A small masked image model, trained from scratch: 1.7M parameters, activation prelu.
Rows from block 3, named by matrix and row number. Each number is 128 + 24 x the weight over its row's rms, rounded and kept within 0 to 255. All counts start at 0. Numbers have three digits each. After the name is the row's rms in percent of the matrix's.
# bp10: pool branch pointwise conv (model.blocks.3.bp.1.0.weight, 24x96x1x1), inputs 0-95
bp10.0 120:091140127157088130128090162103128095099128099085146128129162128145132130169128128098128143128128128112128128150137100128128144165128152128128124128128110128128128075171157145137160128128128128146128147142164128084147165097074156128144117159128107141142031069122154128135140128114128094127
bp10.1 123:082163128128080128086091128128162118114153137098128128163139144128141158174144123137128096128107168095111128116125128128128144086075128128100128128159128099093166128161095128141154104158149126130147128152118076128142162128138128069115157105173084152155128119128117128128109142125128089158
bp10.2 100:128122158132120080128145087128128078125116163061156128158117145127128105128092128128128104150088128061128125103138098128142164128119162148132127128128086128108173125123097155126091145133167128102166128099109108128128145135128128128115149150128128102176143157151114128181090085143128128113
bp10.3 117:104127101111159147150128147113127138093128128142128114098124118140148125110126128128142164111136128123188118122128150149118107139128128125128152128089166128099128143128124141122128197088132188111131087077180168139162089094115128183128121188135167087147128105141147119128128163128128123128
bp10.4 094:065128146123103128119128099128171144115143118128128127144148128128095113128128091091177178093099143128157063094128147128151128128140125141128128128085139106128128128071128132181077128093154129162128128122128170128167100079113122128136128121128149128138117128135086109121128128087122109167
bp10.5 095:116132171114080121139087095105141089133147113085128128109114146159095089128128128086150162132128082128094128188104090122152124191157128128111119128169095128128128128181128125155128121149128128119156128115125130137125156128120114128109128135174092109124089128130136129078111162107147163128
bp10.6 088:128130128109077095128182128128175127160156128128175142171101110105139164136091122119101099135160123083128143128128108156129128128128084128136128129131128128128128128155136128148179128129142084121128128128115128126098127097128148128140145129108109071160125111128096098060137074155074128138
bp10.7 103:100128139144097128149117139128128128128134150128122128128137120128128178128134128127128128141128127147092125098167038128128128128106124139135128089122083128142128135128146128123128041143149128128128199119164074099128128082186135111128074092139084128128128128128128128145128109128147107145
bp10.8 073:120149151169080122158128100174114087144128115128128118130128111128113130156131128128128057160106144168128128084125142125128118099105062128152118128111128093115128128129134128128123128094159128128128099128109157128128104135103090114128128128128162150128126128082128172199061157116121128108
bp10.9 112:128152098128069128117109128128128173128128128099123100141130128144132112156128128128128128094125128097126128150122113152078128135083124143114148122149128128128128091140121128157140099096106145152227157128128142117141193104086145128183164154128077128161128128128123128132104151153154105128
bp10.10 093:128144134139103127156128091095133115144129206128112128128119129087128078161121086147148131126128168149128128136128106097150128122128126106128103128110126093126150122107128128113128090128191157099150159146104117145128128128088070094121161075128120182162128123161136128128168095141109128128
bp10.11 104:128115128128114126113128128073128086128154094128165128163119086128127128186110094089130128125131164104095128138110090151128128128137137128146104114135128158127111156130153128159139128176150128139171128196123088105128164128128143076126165128128101127125098122153095104134135128054135125139
bp10.12 077:128119128145128063156128100061138094162170169086122128154128075102136108138128128123125128110111097147128143128132128128128173160128128149099128128128124133128128128170171163092176117166116138136128111128125095128144148128123144128075113137153135128080105128136137081165084128102136128127
bp10.13 111:098128127146119150114128128154162135120087128155179128121142134136128090121128128143133101128128128128132128112197176128113092097128118127147108128114156128130120150140128134101128153176141104108128180074128155086128075129116088174147100203164115117090128128128128129128138100156128128128
bp10.14 095:128175116134128128108089102129165133154090121133128128128120160137105128128145122092128128113184142137123154128120153128162128133110122128152128096128092179126128099092110098162128128128149082091131121111138128079118128179128128190095089187135154149128172128098101132128087128126156110128
bp10.15 105:138128110110128101121140128162128128128128142135128124117128128158128121118173155148161166128123115163122104128145125097128126130128099128091139152168125151109128163150137128127117118133121089122092185168079112163108128191213142128090130070128117158128113128127128093128086143147090138120
bp10.16 097:097138128121103097128144122168144126129121131128128128128128109128163146111144132151128148128128124157130163097128027106144128120128128079132165117091148083110112132116128154128128056128128128128124123138125149057153128107125128165139078128135080169105147155128128128128128104157110130150
bp10.17 074:097140116096117128116146128156128154144118128104152157150084149209143128141125128128128014128113128128148128099128150124128122071095100149123134132128113137094144128157128128123114128128128128164128128107128145125128094106076128129128128128128128149128118141128121128078128193111128128092
bp10.18 094:128097128105128128144117128128130166174125105109099156157157128103153207164193099128149074167126113128141150080127099148153098147115095137123128156142060168111129091106113123128117106157161128090117128144122116112105112128128127128154128165146128128116152128146111125130116128138133136131
bp10.19 111:113128128128096128126093128134160120128142121079118151137156136128128121128128113106128118127142085128128113159128115126128124128137128094141128128079128128146100131152138131128154128058128148198143128095094102152115160061063151075168194113105128115123128159108128134096134144128128106124
bp10.20 098:128134120093110177128128083133157128088161144120128129128135118138158128075128123143184107128157104119146128142103153128129150128138128114071118124128128128138098123157074124074178115113085106179128121120128106119105128172128140128128128128128137089102128079120112104144126128153192154128
bp10.21 081:089127110164104126115128127128128138128147128101128141128138138122144120078086136128128088128128132057128153143128193128134096128110128128095109150180128133128120128148137085146169128140143114084119128106128052128150127176128115091086159132128124077101146158128162163128136123124128121128
bp10.22 106:128142118141125151136135128130143116121135146128128128113132163131128131149138115128128128140152142148152128107162128102131128159128129151119080128147123187116128132128122128126101128192128107117035126153140153087179088170128061128101053158120150128106128127121110096128089113117128132128
bp10.23 108:128111108128162128144132141092138141111110125128128119128148112128128129102137123162128187128128134167122128128128128111134128128128158128128127128128151103117128193128168128129128118156094107174128128160074087177068159128189147090146175069071128145127158158128122149128128128132138120128