From a checkpoint of a small masked image model: soap at rate 0.004, 8200 steps.
Rows from block 8 of a small masked image model, named by matrix and row number. Rows with one number belong to one channel. Each number is 128 + 32 x the weight over its row's rms, rounded and kept within 0 to 255. All counts start at 0.
After each channel's rows are labels from the 100 images, of 14848, where the channel reaches its highest value: "patch colour" is the nearest of a few named colours to the mean colour under the peak; "lies over" is the class under the peak. Only what is clearly more common there than usual is listed. The data: aerial photos of the United States (SatlasPretrain). In brackets: how many of the 100.
# r30: branch 2 reduce pointwise conv (model.blocks.8.r3.0.weight, 48x192x1x1), inputs 0-95
# b30: branch 2 3x3 conv (model.blocks.8.b3.0.weight, 72x48x3x3, transposed, each kernel summed), outputs 0-71

r30.31 [126 128  69 114 128 150 138 192 150 128 128 128 128  91 118 128 149 128 128 115 128 166 128 128 107 128 128 115 116  81 128 128 170 128 128 153 170 112 140 171 128  43  90 128 110 109 121  93 128 167 218 160  83 185  41 118 101 128 134 128  78 112 128 166 128 149 128  77 128 119  99 137 128 128 151 129 145 128 128 142  94 127 128 199 128 128 128 157 128  91 180  97 184 128 128 190]
b30.31 [114 109 160  91 196 153 150 168  83  85 107 123 158  60 110 144  76 164 102 115  77 110 167 130 153  74 137 147 111 130 137 132 168  76 154 168 131 143  86  91 144 100 128 148 119 121 206 148 118 204 143 136 137 172 135 132  77 101 103 123  96 146 118  87 134 101 145 113  77 119  94 159]
patch colour: pink (63); white (33)
lies over: building (33)

r30.24 [154  84 115  98  96 152 128 128 128  92 128 128 119 128 137 159 128 118  94 157 118 128 128 128 149 119 179 128 103 128 103 116 110 152 170 124 113 125 111 157  98 141 111 128 104 123 128 156 135 233  62  62 128  95 130 170  97 225 128 128 128 153 128 128 128  70 105 189 128 105 144 128 120 128 128 128 125 189 128 104 128 128 128 196 128 180 128  42  91 119 114 128 128 136 128 151]
b30.24 [147 149 173 209 107 159 138 115 127 148 109 110 131 164 105 129 142 128 128 103  96 139 163 122  67 110 129 159  87 124  86 125 164  91 139  79 130 159 113 115 171 124 139 126 136 116 117 171 128 227 132 141 138 220 145 104 178 120 151  90  70  77 173 128 161 115  72 116 108 130 138 118]
patch colour: grey (82)
lies over: building (56)

r30.21 [128  94  99 128 128 105 148  79 143 128 145 125 153 126 185 101 128 129  53 132 139 128 168 198  87 160 127 114 179 153 168 128 138 138 128 103 128 124 151 149 128 123 131 128 143 148  74  93  95 128 162 165 141 128 162  98 131 156 190 140 204 128 128 115 129 140 128 122 128 128 138  70 128 128 128 109 164 128 128 185 121 120 128 160 126 129 163  18 188 128 128 128 125 128 161 171]
b30.21 [145 180 108 123 100 140  91  93 207 119 110 123 153 105 117 153 107  96  91  70 206  90 137  80  70 166 121  83  99 171  94 129 124 147 124  76 126 122  80 128 121 123 126 115 124 150 116 123 120 166 106  82 143 112 147 154 172  76 135 105  92 150 150 115 100  78  85 182 125 183 142 140]
patch colour: black (51)
lies over: building (33)

r30.47 [145  95 173 160 128 128 128 128  99 128 154 122 128 128 145 116 128 128  90 119 128  79 175 170 136 156 143 128 128  99 128 109 115 163 128 128  86 157 111 153 158 129 171  67 117 128 128 128  59 128 128 179 140 163  94 106 179 100 128 128 196 144  42 128 159 128 128 106 123  85 128  88 123  39 174 128 128 144  96 128 128 125 138 128 167 184  68 120 145  92 128  66 154  98 137 153]
b30.47 [138  72  86  97 138 140 174 135 149 143 123 127 102  62 149 157  90  74 155 122 149 164 181 153 113 166 125 122  63 108  86 103 174 120 156 158 170 107 156 207 142 147 100 124 197 185 139  84 143 147 151 104 124 143 143 132 113 116 146 152 122 143 146  51 140 127 124  73 149 157 118 148]
patch colour: white (49); pink (41)
lies over: building (81)

r30.9 [128 128 159 128 128 128 157 136 169 168 128 152 108 117 128 166 140 133 128 128 128 128 128 114 128 135 104 107 128 104 148 115 145 152 128  95 128 124 128 128 128  95 146 125 128 176 114 128 185 126 128 155 128 101  27 151 166 128 121 132 128 115 124 122 132 159 128 128  66 153 166 148 128 163 130  96  83 207 123 126  83 139 162  99  66 128  93 203 153 112 128 128 105 157 128  83]
b30.9 [ 79 158 159 181 141 107 146 158 144 132 116 171 105  91 157 119 162 104 122  95 131 121 115 179 135 112 125 109 142 119 144 123  68 207 100  53  66 108 140 133 118 108  68  51 121  96 112 119 114  81  90 164 136 134 115 131  95 152  86 125 149 125 113 136  93 139 119 131  75 116 141  46]
patch colour: white (60); pink (36)
lies over: building (54)

r30.45 [128 128 128 222 109 114 125 179 128 128 144 128 128  88 142 121 128 118  93  96 117 141 109 222 167 128  95 151 126 128 128 131 116 109 141 128 128 128 120 149 176 128 185 119 136 135 149 128 166 136 128 207 164 124  57 128 128 141  78 128 195 128  65  78 133 128 123 107  73 128 102  96 128 188 164 128 107 128 128 163 141 177 134 135 128 166 128  80 161 123 128 138 107 149 144 128]
b30.45 [121 184 132  97 137 164 157 125 241 134 103  88 109 154 117 111 109  91 106 139 208 156 162 113 122 120 138  81  90  93 151 118 137 128  98 112 162 121 155 160 108 139 145  78 155 122 124 113 103 201 119 153 112 174 140 104 164 114  89 109 147 125 176 169 123  77 142 177  95 109 154 161]
patch colour: grey (87)
lies over: building (72)