config.toml
crop_scale_min = 0.5
loss = "l1"
norm = "batchnorm"
stem = "single"
beta2 = 0.99
ema_decay = 0.999
magnitude_pruning = 0.3
epochs = 20.6
weight_decay = 0.1
Rows from block 6 of a small masked image model, named by matrix and row number. Each number is 200 + 30 x the weight over its row's rms, rounded and kept within 0 to 999. All counts start at 0.
Before each channel's rows are labels from the 100 images, of 14848, where the channel reaches its highest value: "strongest on" is what is common among them. Only what is clearly more common there than usual is listed. The data: aerial photos of the United States (SatlasPretrain).
# r30: branch 2 reduce pointwise conv (model.blocks.6.r3.0.weight, 48x192x1x1), inputs 96-191

strongest on: crop field
r30.34,131,208,184,200,200,175,176,188,233,200,220,151,200,158,200,200,200,181,198,196,178,200,252,188,200,200,294,205,200,132,173,214,253,200,221,225,192,193,200,201,233,204,129,190,200,242,200,253,200,212,160,152,247,200,200,179,178,200,200,119,185,200,200,256,189,116,159,207,223,221,208,200,206,234,236,183,209,143,236,200,225,248,198,146,235,181,243,200,200,200,200,227,188,300,200,200

strongest on: building
r30.13,155,194,182,130,215,200,200,243,250,128,321,200,200,225,164,225,240,204,200,200,132,224,234,261,228,170,257,178,191,199,235,208,205,200,199,168,184,137,187,240,200,205,200,181,199,200,257,200,209,200,170,200,200,267,234,177,200,188,202,200,157,200,200,209,200,159,170,224,151,168,146,200,192,200,148,180,116,216,200,168,177,200,156,200,163,263,170,241,220,225,200,179,200,249,200,223

strongest on: building
r30.38,157,240,200,200,277,161,187,251,180,200,228,163,187,200,147,180,231,233,200,198,200,214,255,200,201,200,200,200,166,200,239,241,232,199,200,182,172,196,214,244,277,200,172,206,200,200,201,154,205,200,185,200,191,232,161,200,200,183,200,169,121,200,181,200,200,200,171,180,219,171,165,167,189,146,211,167,156,192,238,130,205,200,200,222,173,200,199,200,255,200,227,200,185,200,143,200

strongest on: building
r30.29,191,229,200,237,200,205,209,108,184,161,218,200,191,259,223,236,144,211,191,200,223,200,200,158,208,200,162,245,205,200,200,211,251,151,229,198,162,200,221,200,217,169,107,200,200,200,176,164,223,235,200,200,218,200,130,202,200,216,176,202,200,218,228,212,200,242,249,134,168,200,200,182,173,189,257,200,200,221,200,152,200,200,194,200,235,200,200,206,156,229,198,240,202,200,200,227

strongest on: crop field
r30.24,283,200,222,196,170,200,189,230,200,200,213,239,200,219,130,258,200,200,221,196,121,200,200,200,195,159,173,109,200,200,201,147,168,253,174,200,200,178,200,165,119,163,185,98,182,230,199,229,223,112,200,200,220,238,239,137,200,200,200,202,167,200,260,200,193,235,200,234,201,172,250,147,163,200,205,232,200,200,148,309,200,154,203,200,200,200,215,187,239,187,245,218,214,263,270,174

strongest on: building
r30.8,155,200,200,200,255,200,224,142,200,185,210,192,200,193,200,210,198,187,142,200,198,265,200,200,165,228,214,116,200,226,200,177,231,204,197,158,200,176,185,208,200,249,182,200,282,200,169,206,211,185,116,215,194,210,150,222,221,200,191,200,221,200,171,187,263,200,200,204,185,168,200,220,146,158,169,229,167,200,165,195,208,185,221,217,143,221,200,200,200,171,153,194,283,130,116,200

strongest on: crop field
r30.45,186,241,164,187,175,188,217,204,200,206,189,184,197,231,240,193,166,168,194,221,200,163,191,139,220,207,184,153,266,289,216,175,200,207,196,200,160,238,200,158,187,144,200,200,181,200,207,193,200,200,133,163,200,200,176,208,143,200,200,289,200,253,201,241,200,200,200,200,189,224,236,200,200,200,221,234,197,165,231,260,200,200,251,178,240,234,175,200,234,208,226,187,188,368,184,188

strongest on: crop field
r30.0,160,242,202,202,153,217,207,200,136,200,181,227,178,200,190,200,158,200,200,202,168,200,141,200,211,200,188,228,203,166,216,200,175,154,200,230,200,214,200,164,239,200,196,200,224,199,200,200,200,212,200,200,200,200,199,200,156,276,207,207,200,174,161,192,194,192,236,200,271,191,200,210,183,200,200,200,172,172,170,162,241,200,206,173,201,245,176,200,200,227,200,234,200,301,159,200